From a checkpoint of a small self-supervised image encoder.
Training: 21300 steps, batches of 256.
Data: 97085 training examples, 56.2 epochs.
Rows from block 3 of a small self-supervised image encoder, named by matrix and row number. Rows with one number within an expert belong to one neuron, the router's apart. Each number is 128 + 24 x the weight over its row's rms, rounded and kept within 0 to 255. All counts start at 0. Numbers have three digits each.
After each expert's rows are labels from the 100 images, of 14848, where the router gives the expert most weight on average: "responds to" is what is common among them; "patch colour" is the nearest of a few named colours to the mean colour under the peak. Only what is clearly more common there than usual is listed. The data: microscope photos of single blood and bone marrow cells.
# router: router (model.blocks.3.mlp.router.weight, 16x256, trained with AdamW), inputs 192-255
# up: expert up (model.blocks.3.mlp.up, 16x64x256), inputs 192-255
# down: expert down (model.blocks.3.mlp.down, 16x256x64, transposed), outputs 192-255

# expert 2
router.2:152111079122115147108106131140111144124171132133114090116152149106107097126098141152164105116151085119110115122132132138103123155140095138104154168125130149128148144145131128127125096133086110
up.9:139128119125108089126196125090101142170173132161153148133126171092157154154109074139157095134077122160101086146109115170146118111118183127130133124121095123142110119132111145138086123153160124
down.9:131135114157184115146172122109112144159133129102082145177136158135144112124148127144114159105137134158162123093093126157089098146125120074155136143142103089136125102151103101157148136105123146
up.10:113144145142154127156123123103156107101119112129141120130146140151103160110085196141118159166150125091159134106102089094126141135151069132103122163117122120135138125168097130108169130105112167
down.10:120137112110125091156160115156102148114131123067157175138137134143133106147106118089132117080115106115156123145110116083126121114128136150097124093076112095114133151133122099113119092124093106
up.11:135157123130109126118116102125137147093087121084113160099154080152100126134141146131081083150163122127158185054112129106139151116146105127101083136129097092140115155132154102106149122120147118
down.11:100107132126155149098169130090137106106095109098120122150131101155144199130121103118128132100100121126167130120142114104105170122155123150094127141096130142113135115139120150114142137150139152
up.12:154086171106151140080132086117128114091179125142137121104174105136153135158099143095111146100172101129042135123139138126117133107124084140142129126152168134127128125143116154095106094147139106
down.12:155143093130134101113127102149126078115133114130164127104114052123119111173149135156157098149116123162119143117107168172108111089155122150120168120094105121125160108139144137145142112151080118
up.13:142098099189093115108118121177152140133123153125089106104127153113114132166113129095099084171176134113114109110125098162135149090152094107139144147155151145149147133119108130138128114125161106
down.13:126101122140100102146117113178131111115106112177107117147133112144131139163125147128128117144177086117152154137127144103060123164184111073145157113106134124118123111153166147128161115119141141
up.14:122153117153129120066159116157161139144111152114146147171092128127131138081161138141129145157154112096108122161124141122140138111105135167151103115131103142128145164134147140096136130101110129
down.14:123128157131138156168123133093115117132133167121125153127141176083105123148148125137144141140135112137135148096219104122124155149142159140121144106107143123102086088118162142109130143137128150
up.15:127141143123128145141149147134122133144148058137120173133138095117107120089082135145136128095127172101142148069157142108168148144131116135150114078127140121117120124104124155142091100191147083
down.15:131093143162089123120138144166138152129106109145110105131106153117144140098193112105140123144136116116143110121108101123190108116132093192099091123119170130138091161143078153092103133132150118
up.16:117109092090117176115142109131134160153145094121140173118161143103113132106118125137108111177151126123138148147084131171121143154103123113116149115108123119106110117165148114148078089153124078
down.16:150131095108122084109158144119093145130140113141117149130106138113096147124132154125130094153105135169175105111128094121098106151140101107143131137118122125140125110141139100136105146088129105
up.17:138158118089115136150108128122148161130115131113126113097168146114093093140119113170130106117125144164151140148104111083129182092175124148102137117101115157168178111197138149139131112133118080
down.17:111138084115116125164110119117104163136121122159163117148150114089119106137072101149118159089120123136149148117151092155120147098148112105141159128118134070155130082148163121166079117156099123
up.18:104145117093088127147132145115123144113099111126114150137115139123125150117124135066130145170152088119102103166112131150149098099159138130113123163134142135133114177128120124122112134115164113
down.18:118156180168131119066108127144110140184121098131154120140116119106077150121151119111166137116101121132128085137118113123097154122100091118147118138110180133147120178120097137095111140107079085
up.19:113081154102108162142136108128131117123086116115166148089145147116128124116165169140148102133116154123141115157147129128141153128135129118144169127107177148110118134094086116134162158142153131
down.19:099085150109108054098083143129143117113115108118134088103162155117120119114132111110160139121109147148123119125116114095158140103147186163146102103139150120107148140087113143109117140123152120
up.20:098130182143115129097104083112156118160106101154149140141126132128136100118105117093147103112091092127102107104078138099107116137113137126120088088126110124149204166125155156152149127095154124
down.20:169133132135160160201152133125105161143125159081137133116134127131110118137139106131131127125087148121117112140130122107161104110144151141082111106106086170095170150111124126094149140135112154
up.21:148114138083135123112142127090119153135148108182112125143114129159120094134125131140106157125114141116113125126157116124178110129105111166117160130117141067140103144101102137076166112127152148
down.21:130115182120110137087156113135128103099175145124149149137128138120138147122133137111114103147140109133122089151153125146113156108121159161147150107144065113123102098127143155072131103110128125
up.22:136150070077115112100087119144119126096133128171087141060112097120101138139120123155148148137150147097104143122120089103110151107094104142134078116119149146136143138149143132126167121137142096
down.22:120173106109090107125136127102145147141107102148122154142142144110117126111105114167166108100079092183100114128143145174111167127103112148146087121153142149157095111126098088096123120146109141
up.23:105142114118175099164130130126116103111118104120150124141118121080157155117104078120110140142139093163097120090130084140174117146147132123130126128120174130147145142125114096133118134135094167
down.23:132133104107148143138153155195154117152115142124111099124110134128124112086103106132134094133093121093166120098166155117111140144157107118093139148155120139132076145133130121153123109099141120
responds to: cell type: artefact
patch colour: purple

# expert 9
router.9:129157107129152117134131132108164095106116126129132133110148139121168099114137142129154124104121120134127104122155114125120126164147127113150102118139099162073080146119102136110149115133116097
up.9:171123138120124126111134157121129126105129191128123120112127146111128138092121160179144162081162098121128195106140100086152095159156128105174082129119126153134114143132148112098190154108144095
down.9:167126109108116077113107126120113150129120164133078100162110131110147106104172109143123129127106115198132148129163096129096141134114128132175097147112143170122171162103123163109105156138143177
up.10:101122176103156124104142138112129122100095107136121096133137152114131187118121120130101145121122152132123200128104161144130155118140143141106139112131143160121118121133153115124144136152108120
down.10:141159117107112150138103118091106136139170135150116150132130158168166165123097165124154137127134129088090180133134114092109140133121145135155139162094097157193098175123157132136153112110110118
up.11:109092081087101107120136132146147177167153131166187125116106177145118106130088149138116184090100130151137138128116166155156096165083109172109128112125090098145120148146128148156149156136093105
down.11:129121118147145121131169149100140175105142130184139172090082117142142122139141117135109113137142123132144118157127133180108130123138108138113127106108136113108134154105124144126105121140074131
up.12:110137137107137115149123083131113134176123115127122146139124130134112163111144109121122179118139153154111170120148140099134096109132109127148144150154092173131143136158139104161132156108108114
down.12:141057075155114090161155108109090126107111152092145147158127123129123142185108143094096139102085138129086133115133107135102110157123108112139138128102118062102131123111126095147113086124173156
up.13:085123129094133109142162121126136124118122126143160101098159127148153104092142135113138118129068137143129118106144170164132130153065145173098130083128123139088110124149125168129130120149104085
down.13:138142137142155147081142122097105112127134140096127144145156107073116141104138108126143118131117127156136126133162132136112151105115143147131110091125091077126135137118145113140121109114146186
up.14:140147084127142138152149099117133129098156131110142160119136171150132103102101129147106169097129128117138174151087152121128140166145138106105157094135146140104074110132119135117131172156111145
down.14:126120128139133139085084146111123133091129169141142094137131122109088119116114155087129117111125137106162133102122122123168093121093108112143112159105113115124127140161130093159127115137127163
up.15:138168140082131134156122152138148149145140123133104150123106115167188143153114167168145129091144122151097156101113124151118130124142119131112074143135108149123127115139138117104114107104089116
down.15:106129164172107107101139126120127149115152127092122103126105119154168111102137109114119139135132153131165057102169139081153147123132135087062147087118132105110131138123175119067156129133119091
up.16:133113115129135161123116154106122110128164123077115094099139151108140131129082171092175104123095117162152083157060109125113127097135173152088088086105154152124148112137114124113146097160110150
down.16:093130163120159179071146092132126123137170109127140139094114160115120118126144097150144145140158155126134102127164123153142170107132143114121084090105095113117143109094141133107124156154138087
up.17:123125132083121153128081083126071128088146135119167139150161128109118138127115104124122128163120128107106143127161129124129119160148128118121148125125172128147121139156123083140104130117101104
down.17:147124104105126095172128129126071135135156113107104168106106132125130097128125206155117124117153121130046125138094105153144124134158120130083104099153133127145136118144127101140129128127144107
up.18:139107123152179137150108127102161121111140127100130128137108170110145138113150155118104143118115159117101088138112141131144155103109129133101099106087141161092096150072115124084108152157107142
down.18:185083135124145084147137129126156159160163145095096183139132143124153120109104090141138157125136105121111152094120121108093124141124150125170147137108110155112118118132111154131137148127097119
up.19:120126157143168136138148117115104146163145102105107159136112161133104099115122112159127167167076101120115145132138140141108136128101123131105125113161136117158138087126148128111163121103180133
down.19:153124142169130091124104187131124114115122165127110091105087127135126135151129137139133121117136161112144115138098141163154163139125104149067112109135137143126152102102115135108169143145157124
up.20:138102151146134157118134154075121131145102118167122157092107105124137143141119150139134096123095132187153126157122152146101137112108165118148103118100110128188146124092134150127144161124089083
down.20:153122179146157169136127103132123150113113152094126161136095144106110145148127141083121143125091153126118146107134098109135132102105151115127138119115097125152168150154149129164131104107097125
up.21:124114163109132104071123153104121139090129125104147103062094156110100142150056131121107102136135121135137137112104116132163161135135134173156134130111076133149123142100139139142163141111096132
down.21:135126134148158143121164093124141145135099174106150140114133097142122103116152112157136139152134169141148133144157099124084172134099104145106127116125144132082107132131151114118119148097105095
up.22:112081153122134132173116166103082128114119099130152135147146108160115150109131126159110116215094149140089095095140141137167100122112106159130132112110138111110136164083099099119139126160140156
down.22:129116090124114149181114150125171144154119093149101153129115152105115155161134121103113120137128167097136108159170142112086082096160165119123193142097126127092160114122092144118135118105158133
up.23:092106170154140115124129107154137125109138114124141096142108162096144160144142156119120108094115117108128135152152137105100172129137189136129115102158133108117110127147170131137109077108151153
down.23:107126127105088165126142122155120118129105113125113104160149099141077115077165126167118149157115137119134137103147155126151120173089105087113093113135125097156093123132095119127139095116146118
responds to: smear: peripheral blood; cell type: segmented neutrophil; cell type: platelet
patch colour: pink

# expert 7
router.7:090141131119124133180115159122101102147087111109101145134139155108113144142148153111122136196135137078126150138125120152133096132120111111123115123148110138113121105177124098145057100099112157
up.0:121118162124124139116116156112118144140107110185112140138135192065104100100155146112132119137142128123095078144101141130134147142114155146123114136105160137144137173142113117094127160130119163
down.0:108151127145142094095130149153169121189114142135181115108129106121106139078141143077123152131110100115141118115148154103160105151108141128086133152102101154068141117117116130130130140128180082
up.1:152133140148085122099123131120094135157115132107125164115160125126114173062107139136165139143095150149112121116126132141108102116132122124072151121143113085131132106094098137125097121138137174
down.1:144107139128145183096116138112125112154137114115070115138135101052158107147113106127171156113112117136148106103167157138164121119123101143122124130081130126118146157096171139118118153100106131
up.2:133105137144130141114159091143141083087106160120107101095100165096158136154163156091122139142097091155115102116107145093125143136098147105142133107083133121143163152097135140126144119090114117
down.2:145084069112133112127164100155114149097156133125146107094102120114132146134126100133137095109096150099136177093112147100165114159117114175123156139137111159107093150168113123167126127140122099
up.3:085109175100135124117102075122128120112183141106133090134111129130137121138156111138165138106097087153163112172139173110101144116086133146128090138132153129125189142106106151157142140131126109
down.3:108149167112136130153122095072132130092139112146100100102081104095131158103125174145118133109146152128148093137135124094162131127129106115165117104133122132151149133170156110096098134134088144
up.4:126068154166115183164110119117089093108139113108124134084117121134137122108090134123153151156103110162107087123093099145132123153144104141148097137100135137160140123124130158151153122113152150
down.4:121128103107180105113096177138153072114144127131155133133100133146150089159122090136134139093067138118107154136115126069158118099134163160137137138100125102128122120100102133132140105103136172
up.5:133125110058117153115148136114103126110110111163139136148142141117103152109106142127179125080103124131135159128155136174132100123117131158167096125075126164134163147112130160123155146142175179
down.5:148117116087142137116148103105134115096141138125121123107083113166177108148101134110150123170144153147122140105140151181106099138169138116125143136089093119148150161159119111139127131149112177
up.6:121146150115140118174151145129149084123150100156119078139158107121103155144158105157097122138120147103131116141130148132096125122173153144109111076160194138169158126098107151129135103141115111
down.6:105153111124133098103123095144117090126136107089154169082101071123134094119112101141151106114110108149135119163098111090125147141124152113145136120107107111156152170087157137118166095149140110
up.7:153087095076158147129114144142143116149129137123139134143135156149145122126115133103113100158145113113132098092123129119199142119141153079158091125113135134136146157138102124149093143140159107
down.7:126129178119158139104123157126160096168116103146125143107129107175138136093133132145100146108115130133125138135132128111144140139115166123144114131114134099177122092124069112156104113119101099
up.8:132130157139125161161143134114119130142123135130096119101157111144150082089148147168151130119091109159145127123116120109134185135115078121122132105150136069089127136182148147150177115138092125
down.8:159109142149126122122125131097171118104108105126123146122134163126129100115139120187099117126109090142127087123114180111164157131115156161084129152120131152141114137150162157175159158141104124
up.9:119145131127150120132123113133157097105147117167105105155112142125111107145153122185145152126159123074110188128132097145144108155170106127109135127139140138114177100135145147155151133115099080
down.9:098163128124124070130145115146138134134141123097114079115113136108127160109133101137127123127131158111136104104101127163127148132111136122154098081106113104116136131173130092115105113125100158
up.10:141167144138139120096130113127150130141137069122115123126131137109069094162112121144134162137203118097137156114105148082154116123171081152100113125132096142122151137118161133139160135105112095
down.10:127136082096112140170112135109148112159153127118151093146140116109181127107121133128107132111121075109172108160109084114137125084128160088103122128096115128115104152119121117117156143133153133
up.11:144118162146150123123155134128126074143140134128111113108137136137126110132102143124117147115107123099134103122129129140118097126100167135118087107114128092124083115162162123184129117096106075
down.11:072151113093105066135120097157164175107082134130117125116091080117161142118140114113171147124121093162097146138152138107141111107101132180109139139123138158115137151127169100128115125126095202
up.12:114110117116117142136151150141117095123125135117170157125096117140141117137147127137148097144092155128114122138181120136138102125142162125169144115133140154107098161118131178138108116111127153
down.12:107079093101145130122082159117078128111110148117148117118116166131146108113153154119155139132151160158111133109172108141107138159114132105137143091152134104145074124134160158117151142122123119
up.13:093091120148125127103134131178146105117148190081145145125155128127129112085099109134166095152120126125099118085140120078126159127144138147130107134132133158112148163147122141086150132147124129
down.13:148158147093137170115098096150127142130099127159147165134120160108123137141057096112152104129083090121115128113094160136119145141130166100113140145083104110133117105103129149136129154157095147
up.14:117141114156147170121153111121107119144099160156126155130150176105099137114119150141141107123083110120135155121069125161100108117113157125120145106101085098128085130123128152104107093166153118
down.14:125141162145130162137143104135117099109070121128132114169143144126143151145150119137116137135140144142138168156142134080161123108119142099101095127101126143135111101184135128097090085175136120
responds to: cell type: erythroblast
patch colour: grey

# expert 1
router.1:124133088134123111104175129179122168130160152130117113112109116158117163136092140154129085080155166113144135119093182125142175110118121128137116096139107127104169119080145153109149143135142092
up.0:121148188146123105160128132132150094079124144127142102161068081139165128119148127101134119146093142130167108138119158150133082124142114108134130156111161142091148185102142113137094122125154090
down.0:129141114149119164144138165124151085088154127169123123107179138146167156107109130147087083122147118105126067118129083126107110086155104129134092114139150138140091143123145170129174149079143145
up.1:094133133140091115149096111138149121138167143145149136157149126091141116105147163100133115074151105137093129180109069140155106111170139141186147135139123128103140143124132124114138145085138107
down.1:144160147109147178112102136148113122132122139192127076107150149143138138146140128115085176164140151115142141109084103134133145061108109098140131163062128161159134123130116105153109176137125141
up.2:107121125144135124109115105145134130083088102136090131135100142111135123082149075118110152152154173101136114109174142103104106107155136135119123117097109151132133186135156140120133058107152136
down.2:154120119164130170083125118136090119110099110122136143112099141116170161107121149160129131139132128118113117118140110110137154149153137139130102121120157127125149167152103101134142119115141151
up.3:129106114104171147124125158126174122155128084137134141112126103189108117157127079127091144097123126091118139151135148116166105155154115127111125082169170112115160081120154136146132133177092106
down.3:125089098170112125123151080137153138156158107124093090148114133130111136124159148177098100162147152162178141147133164165132124121121139125114097122138116136101132112156159145159110134139101120
up.4:137166141140156115131104092086098108163155095136136121112126117147135144114190074152135126121082143175122084125156153134141141132130134143149147139154115093099161157147132132144120105193136150
down.4:132158105131057166142132115152140140106079143148096114107140117107117115116124131136123160112147132101107121084122136080119123172142152108124115126152186112193083109113104145077153077138107123
up.5:116172163070085139088096116126158129109147126119140172125144128139066151139119114122108087110142123157160122115082127166098165112162131159115112116161116100119136143112129137117133114160101118
down.5:145113093135105105146115120111133111145157117132057129122123100108139132155103136159118161151101153151103117116196101087140127102108141137135109154083100109156123148130125070098140112098109148
up.6:146081141109136148078139127149170117150135137120148145138103130121167134081188096169098188132118130141159091118126154135113108146108146124128139139123094127180109111124105093136116151122141122
down.6:115121122134147112094166100109126093143115151082132122146138119167112098132115078120148121165125102109115107099146128141139115171137105166134081137131138133077109110127201086125151120143121125
up.7:086135081129113133125149140120126145091162135136201096145119115135109146155110153108135132112167142142098148152101100132156143135147143085177134186165126142143116139088143165104115147103131116
down.7:102117093107136101108132113101101139102156183132108070168139161094131099161166147086121107131133098079141171119132161144136133116158112145133132125173135130146091189113143100120144143103149147
up.8:131154123134059099166132150102125132105121152102116112105162119117089137131114156113141157144157148089162127130110177112108114117105090110098138088140108137105141129117146150110131096117157112
down.8:141109153128116129135129104141114111135129153090117133162160111123123120121095148113133187141112119176107105127131114126134133104149133115124171169124121142107158124141169154124174119139122146
up.9:115125106113110122128123109156148142119111114139158120126102152135118192112104145095099106128152123165132163128130108126158144112148126123175167137129112149131124113125134149112077137120130159
down.9:158134102128140110117088133121127153139143158126102126172106139134127117113122124088100124122139161098116098111187118161179134067095130115111061121129120138129164127120110105124091098117159167
up.10:125142107151160101161125115137151124111142103145164124106070131113135084127129157148101082114133122145102141157143171142160128108119107120144099073154164123130073111166110088159118089136101120
down.10:107134162171157112154164120117146126138141131154134129116148105149120169115130152147138090110117065093108170129123106087142117139160132152142127111160141110125175134132077097160092118153145121
up.11:136117171102132138120072123087089100122160130109109117088109153132147156057114154117152145195097085143139126125135140094104090130133136119122124150121164147152121114114105090116135118158110160
down.11:138133131163144069075143149107112116105137143120118146140123126120092091155137115129143148074163149090100188097106124159141099101167133114159135176163097106107137084142112142126186085153171155
up.12:147128126143113184152141109127102144130115145171093136184143175131123124113141098074143097147125093101065137067163108139137060124180114107147140145147126127136136142101081158167095114156148108
down.12:147132096107109105169112127152145145136102120125144146106157163124203069094161175122168158153119127162107122101188076148113132134124103114115150181126049129140121132097105127122117149112129127
up.13:134123143135118101131141135087166143131105137097151161079160138148138117178105120152114123112197094148140136127133161098141148148109132125116147080143108100123159095097154145087123122137108096
down.13:149140111139160103156184119140149153136132139133142122112105111158073093105122111147087113140084107132120164123164145095126156128171125116114080113137150140077134150150154127144126138133134127
up.14:129136078140158151154168129169097147149123150110133147137150137132138138152117094123098150138083127092132129153106106165159116142106144102136154123108180110168123097165130095104087125138112165
down.14:135098113128146152111143153138112069153131099106132139138131110149143131166118123089110110144150126132134133149131096139129151136146129132149120114136080090109058157112096119127115097168097099
responds to: cell type: artefact
patch colour: grey

# expert 4
router.4:115120138119160127126159122125145113110131115158171148165118125133076174157095089139098166083126126152132117110158131124126150155128153108158178121133130099120135105131143141110139111168133108
up.9:092136142096125148107125135148118100100093125124088087120115107161158129170143118098119114158116134126110119154165127134159179114085159095097129111138101100120122165135168181099165169108125144
down.9:139129152133137142156096166105102132145111115128107117100122125115062147148179125115135131083129093135120129186128113104104147149140182144142088132089121126114135130114133126155133160148160123
up.10:122135170126128142109142191109101139109136119161091127148093142126146130127137076123149176133124177129146193144144135134142127126094121133139119095104104108116110115154098131150122149172116119
down.10:128104153125164142108170122147132133088155164179110097119098110134117148126131164162148160147148102104141111163141154150104118144146132146137143079116144120133115107091079105155133146106154128
up.11:124141115102150129132116143147149125097124114126105149150179099177136122124148143142159114129121162143128123132125099180132129111118125137149118079171090169122141153176147083098126160183111117
down.11:123147136140108143101135111129126105103148071135113144168157069129115137135100159106111128058098077133092133119124102071137061159131124142162126129157132138137137143130102108155106123132167164
up.12:160105184081083103134109178143173064111110124127118104132150096133102141098177154144111117136109158150106149127113115164140130148116128114128102118134178160097123135138132164122122136077114182
down.12:123186104110137136162135130119150087116114151101137096175153135085142085144125098128113132116148131132095120102155139159126078131131153158100144139086176155098119131078108119154115113133137170
up.13:097090137081137138118124109125100095086127109106107122132049131129130141088154156097142104126118170143139054140104133138106116137136147118154137121116163169140154160126133148133116145092109134
down.13:125133132116155135094142140089130130089143135096112090142116148150119168152102127184132133132097097113152171154097104088146116102140113134113134101139153162123115065122119155132140108128150115
up.14:111107090122115130116134127127126149122113121133158149144097127125116150162127118128096119087118117145144126146173134110116122118133150111210122104146152116115125130145114166125137153150131111
down.14:101142112145092114128152103135126211102109156122118138105168124123176169121136160119117121166135129137117125132127132156193144129132062131120123149149119117107133108132116115118127159131149136
up.15:134160129144142121117115119119132067119077128093098117115114086116091178141159082112134126150139137134131157105103126142143125168129131071127124126122167106122153097074127144119163129118150174
down.15:117107130142076121130118161126129112125071112131117136115136127062103149128122130095094173102142109127124136134153136143162143147121115119133107082131141134108163139106135129108123130157152142
up.16:149117141138118113133117076119131104156143122119147144132138164162128142119060110117136169120154154122099187122136159122128138132155062091150111131129152157117186120129142123084142114120118098
down.16:160139154149107167100146134127134134130107115154143107124062129103127130127164143135109113120144142109139143157112102136094123132137134138126111105137180144124112148146077133135154126138130142
up.17:136129125094129138127120135093124121121120152127125176107154124117159135173153100114119082183086129149157105123120142133132092120121209126115125105090147124146109157132125136167102138158155137
down.17:112146135105105139172152179112113052105115146063124160104105097113152088162094120103113152107121107130118132114135121127125135177137131133136162122160090089121099151137145112146129113155125168
up.18:117112131118124133131080117154103122099154157100137118147076137094142144131139165103136124156129102146128091154144089168134111151124116150148154090119165130142125191113136163148150144149117166
down.18:114094064147090160142144158111139160084096110136118108124128129143160124154193096113144159146127127109119127110126097141148101146168112117108111077146125100125074139121104140137142161118123169
up.19:107151142118108127123125110133193128199186093084132140122157145130099140128121134122110123169154124135101124147127145130121152146124113105103175133135165129157141096164154135105142107098114133
down.19:117069129115103145128153149124110108112110111140116127134133118119154156113138067107140154096147107107113163116154098125138079102141129172131126125081144168139116129135121129176117126148124129
up.20:098090132148113105114120137127130076119110126150099137131142110088110128099116117113126129139166109137147119154167115152082089146105142076145121189155115087140111108096154163100141097145143149
down.20:150105082140139109163146123145115097130135107141124120135149132168097085131100113142131134082129096143129078142123144094134124136100124083107138138140102184132131172133168157158134134113137143
up.21:123141167118124115131117136110135133079152060119116161082106152082129126084128063136136099141145185125093138116153132120114122138070097164125121136115086149090104136133149128114139140166138112
down.21:151118121121149128153112136129129141140119151128152143146116120127114138135118104144155164120090161097129141162095133118079134121114167147119141123114084127122134108107108128145105097142117119
up.22:088081140129122103100090128141155158093151133137120135118090118132136173123139109133152100100159136157151121142171119120106124147159108176154071115144091145143148172089143182110156144118130092
down.22:132135140149111166138098184180073134139082169169127101127103092147110166140098090073132123085121079106132131156094117114129063154155103077099138122122096155082119137116141145134172144120125148
up.23:128100096119118082159124133130105157093151132118154133104112125098094072141105141090114080112143078097140122076088127147160124113148124137142138116113123085097137172133113138119110100149109160
down.23:162108106075146124102144139115132123166162167127166127127110117106122110140111138139118083127127122176160123147113134150114135113152124091156090147071107135137115107125122142116131099130159151
responds to: cell type: promyelocyte; cell type: proerythroblast
patch colour: purple; blue

# expert 5
router.5:121157201135126159120098128141128121109090113109081096118130152171119101100163143161177144138140134112146137131055166135121187141107086170107128153122151130089134117148133136140127119155091143
up.9:134114181129112087121106146157137121115137158162121147109127139100142142127108148097140121095158052140102144122153088134140128150155146159154095120134156152123175134123091155095148107095100099
down.9:134112154133127111144109129174120121143128178121145129126122140149110125124122122091137091148115130095126106113115106125140115124172133139158144113102144161113190149072079121113157083122128095
up.10:169107097112074097132133140099106143110144153132141138145168084127082145136144133120114168123163092119131167078132134116139129149133088110123127123124120098150093098125122115127107107108152074
down.10:132083074094134134135171125161165126128154130106094100123114142101142105121118121135141135152125104129106130147132133125137135095118155128142104146109065107078138153142147192103126127138126127
up.11:128130115156126118118119135138109119127133122126103106126151160114112127124135151172127096076141130160169142125145135112070143142102117102118132141136101153115126083132143128134102136150150124
down.11:131150120102122121150134125143134124173133117175144144167103130108143129124144114145098149133128112174158161127101142092153111164103156116123081120175119115112114147127148126156076188076153125
up.12:120135096155164100150107144120109134096102176118106140139129170104144142152112170141168151094127135119105112120099129134123120150123110133168110143123141116068142162155142135100133156125093132
down.12:106101123142134173102151100129150102140134137147076130136134163084134135112131073116121165139111134092177137147114121130103114143124132109093146118134127118106105125119145098174130164157157087
up.13:170093158134078124089120115087147132133136145139127153116148108140105152141148100110161136125114143190136154093073119117136174116153166143129108128109148083107134133106100112107113146143130127
down.13:114171098162145068143104151121092103151127102116143108129114101081119120120098161139109145148106116077087062093147123092107108130115039089077166125105110118124127126126133110127117055128152152
up.14:122136185104123126124114155123146128114135148096125108119210155093140160140099131079083100116137098100118138145134115145114134157120142144114141130188156150124139107152141106098129116092092125
down.14:156151110091127114153167151121132113118156113118133157133139107148168109122087098136129105134142141090128096102143129147123114107150137121097126135106112151161118149113110156162129120135141119
up.15:176151124140138158110131116162140175109120159130131098135102159137120112116149117164126141148144169099137181149151096145147106135128121114119129108123123113139114082159188131133140108111097136
down.15:163131130135133116139152157163110167152136092163133150165121066154183171159119113149120133116134130119086101157098134110143116095116107183153158130135159166137139131151108160074106165109080138
up.16:155101149153096134110147138061132140144147134135138140126169084117131127109169102111100111113172124155166122125159102170138095140125115111119148120132150151157154121108115110146116123126145087
down.16:203095122103082102129155133144139118123149123116105115158152125139121091139118113116137113147144106099142139118183137173132097141111135112142094144128125134111118137102111115138109120162139096
up.17:151160132139132092127153123129096138136099136154153139179139117104103106139058142136118065153128131093103133121131125135093163103140148122146125123093077121141136110105122123106107131135190130
down.17:146148145095107122140096169109099125098122150111177120178138106091114129126107144126138118139106140081115129077126134131111135131118124101149152159084116120120162137148146133122157128130162126
up.18:096143106119121125115141116128167103126152103128116152126105154137110076158142134137134156089147121112135145115115138100132133128158130184147155151152154115126124138120105195133134131134157112
down.18:158136116102165155154143102116108137144098122150136145105173112110111144125153132127119124150105127193100113106136110141117131169128090156056157158118117155132129109109102174094136092096104134
up.19:152115164103142155142148109104130119133146102143141138115123123130141107123131127193112129133100095127172160086131192147149112132109172166124141075122144117128079098130135122140121098158110109
down.19:146156101156133125124112079149123169094122103086139102119128168150151147101101148063113111109156119152128100122131108136130125140136095106119121117090121159161122185124099121127122142131116166
up.20:135106171151118138139090127133123143111105122136116121122119107119153162124143152166128156094137101146169147140119140145110152134110099095128138114131135133109135134114102179116099101177167137
down.20:138147100184137144117118094092101149133088139119103105139165138118182162107136130130131143098165103157184113133142156155130125145141077158121083104171091159140085153107167155110120128119175128
up.21:139103168122076092124122128122147116155103125138106076139159121099073152155164097123126076167142133114166143078107164123090148126142110123131118111162133120133119152152139124116157115107103097
down.21:104106088120140163119126125166131125119087098098099119141141133094086151140076133093105163161099183160127124144135152118132140097151132141131148143126094138139153089102130141094169141126133145
up.22:102132104112069164118149124095124126147136099097154086093112142118113112093134095088145107172137111136109101103147130126132140112111178092134133117081124116156128169129164126103139157137164114
down.22:166160167139167116150138125121134121171134096104095102111147126136138104134119168131125140115141130131122144108160129141126130092110120163110110148160191097131164117165116092110148120116086098
up.23:127117087112121134122106111128124167149126143107139105131172130128106122159096145089111106108208108104153168090126118181136140119148147095163108140111092135141147149115090098132099127127111101
down.23:145147107143140129140183127144133111123133080104109136118119075153113143124083141150147144147134131147135111085130158103138140149140119148102139112136118165095117135170183145117141139145116087
responds to: smear: peripheral blood
patch colour: pink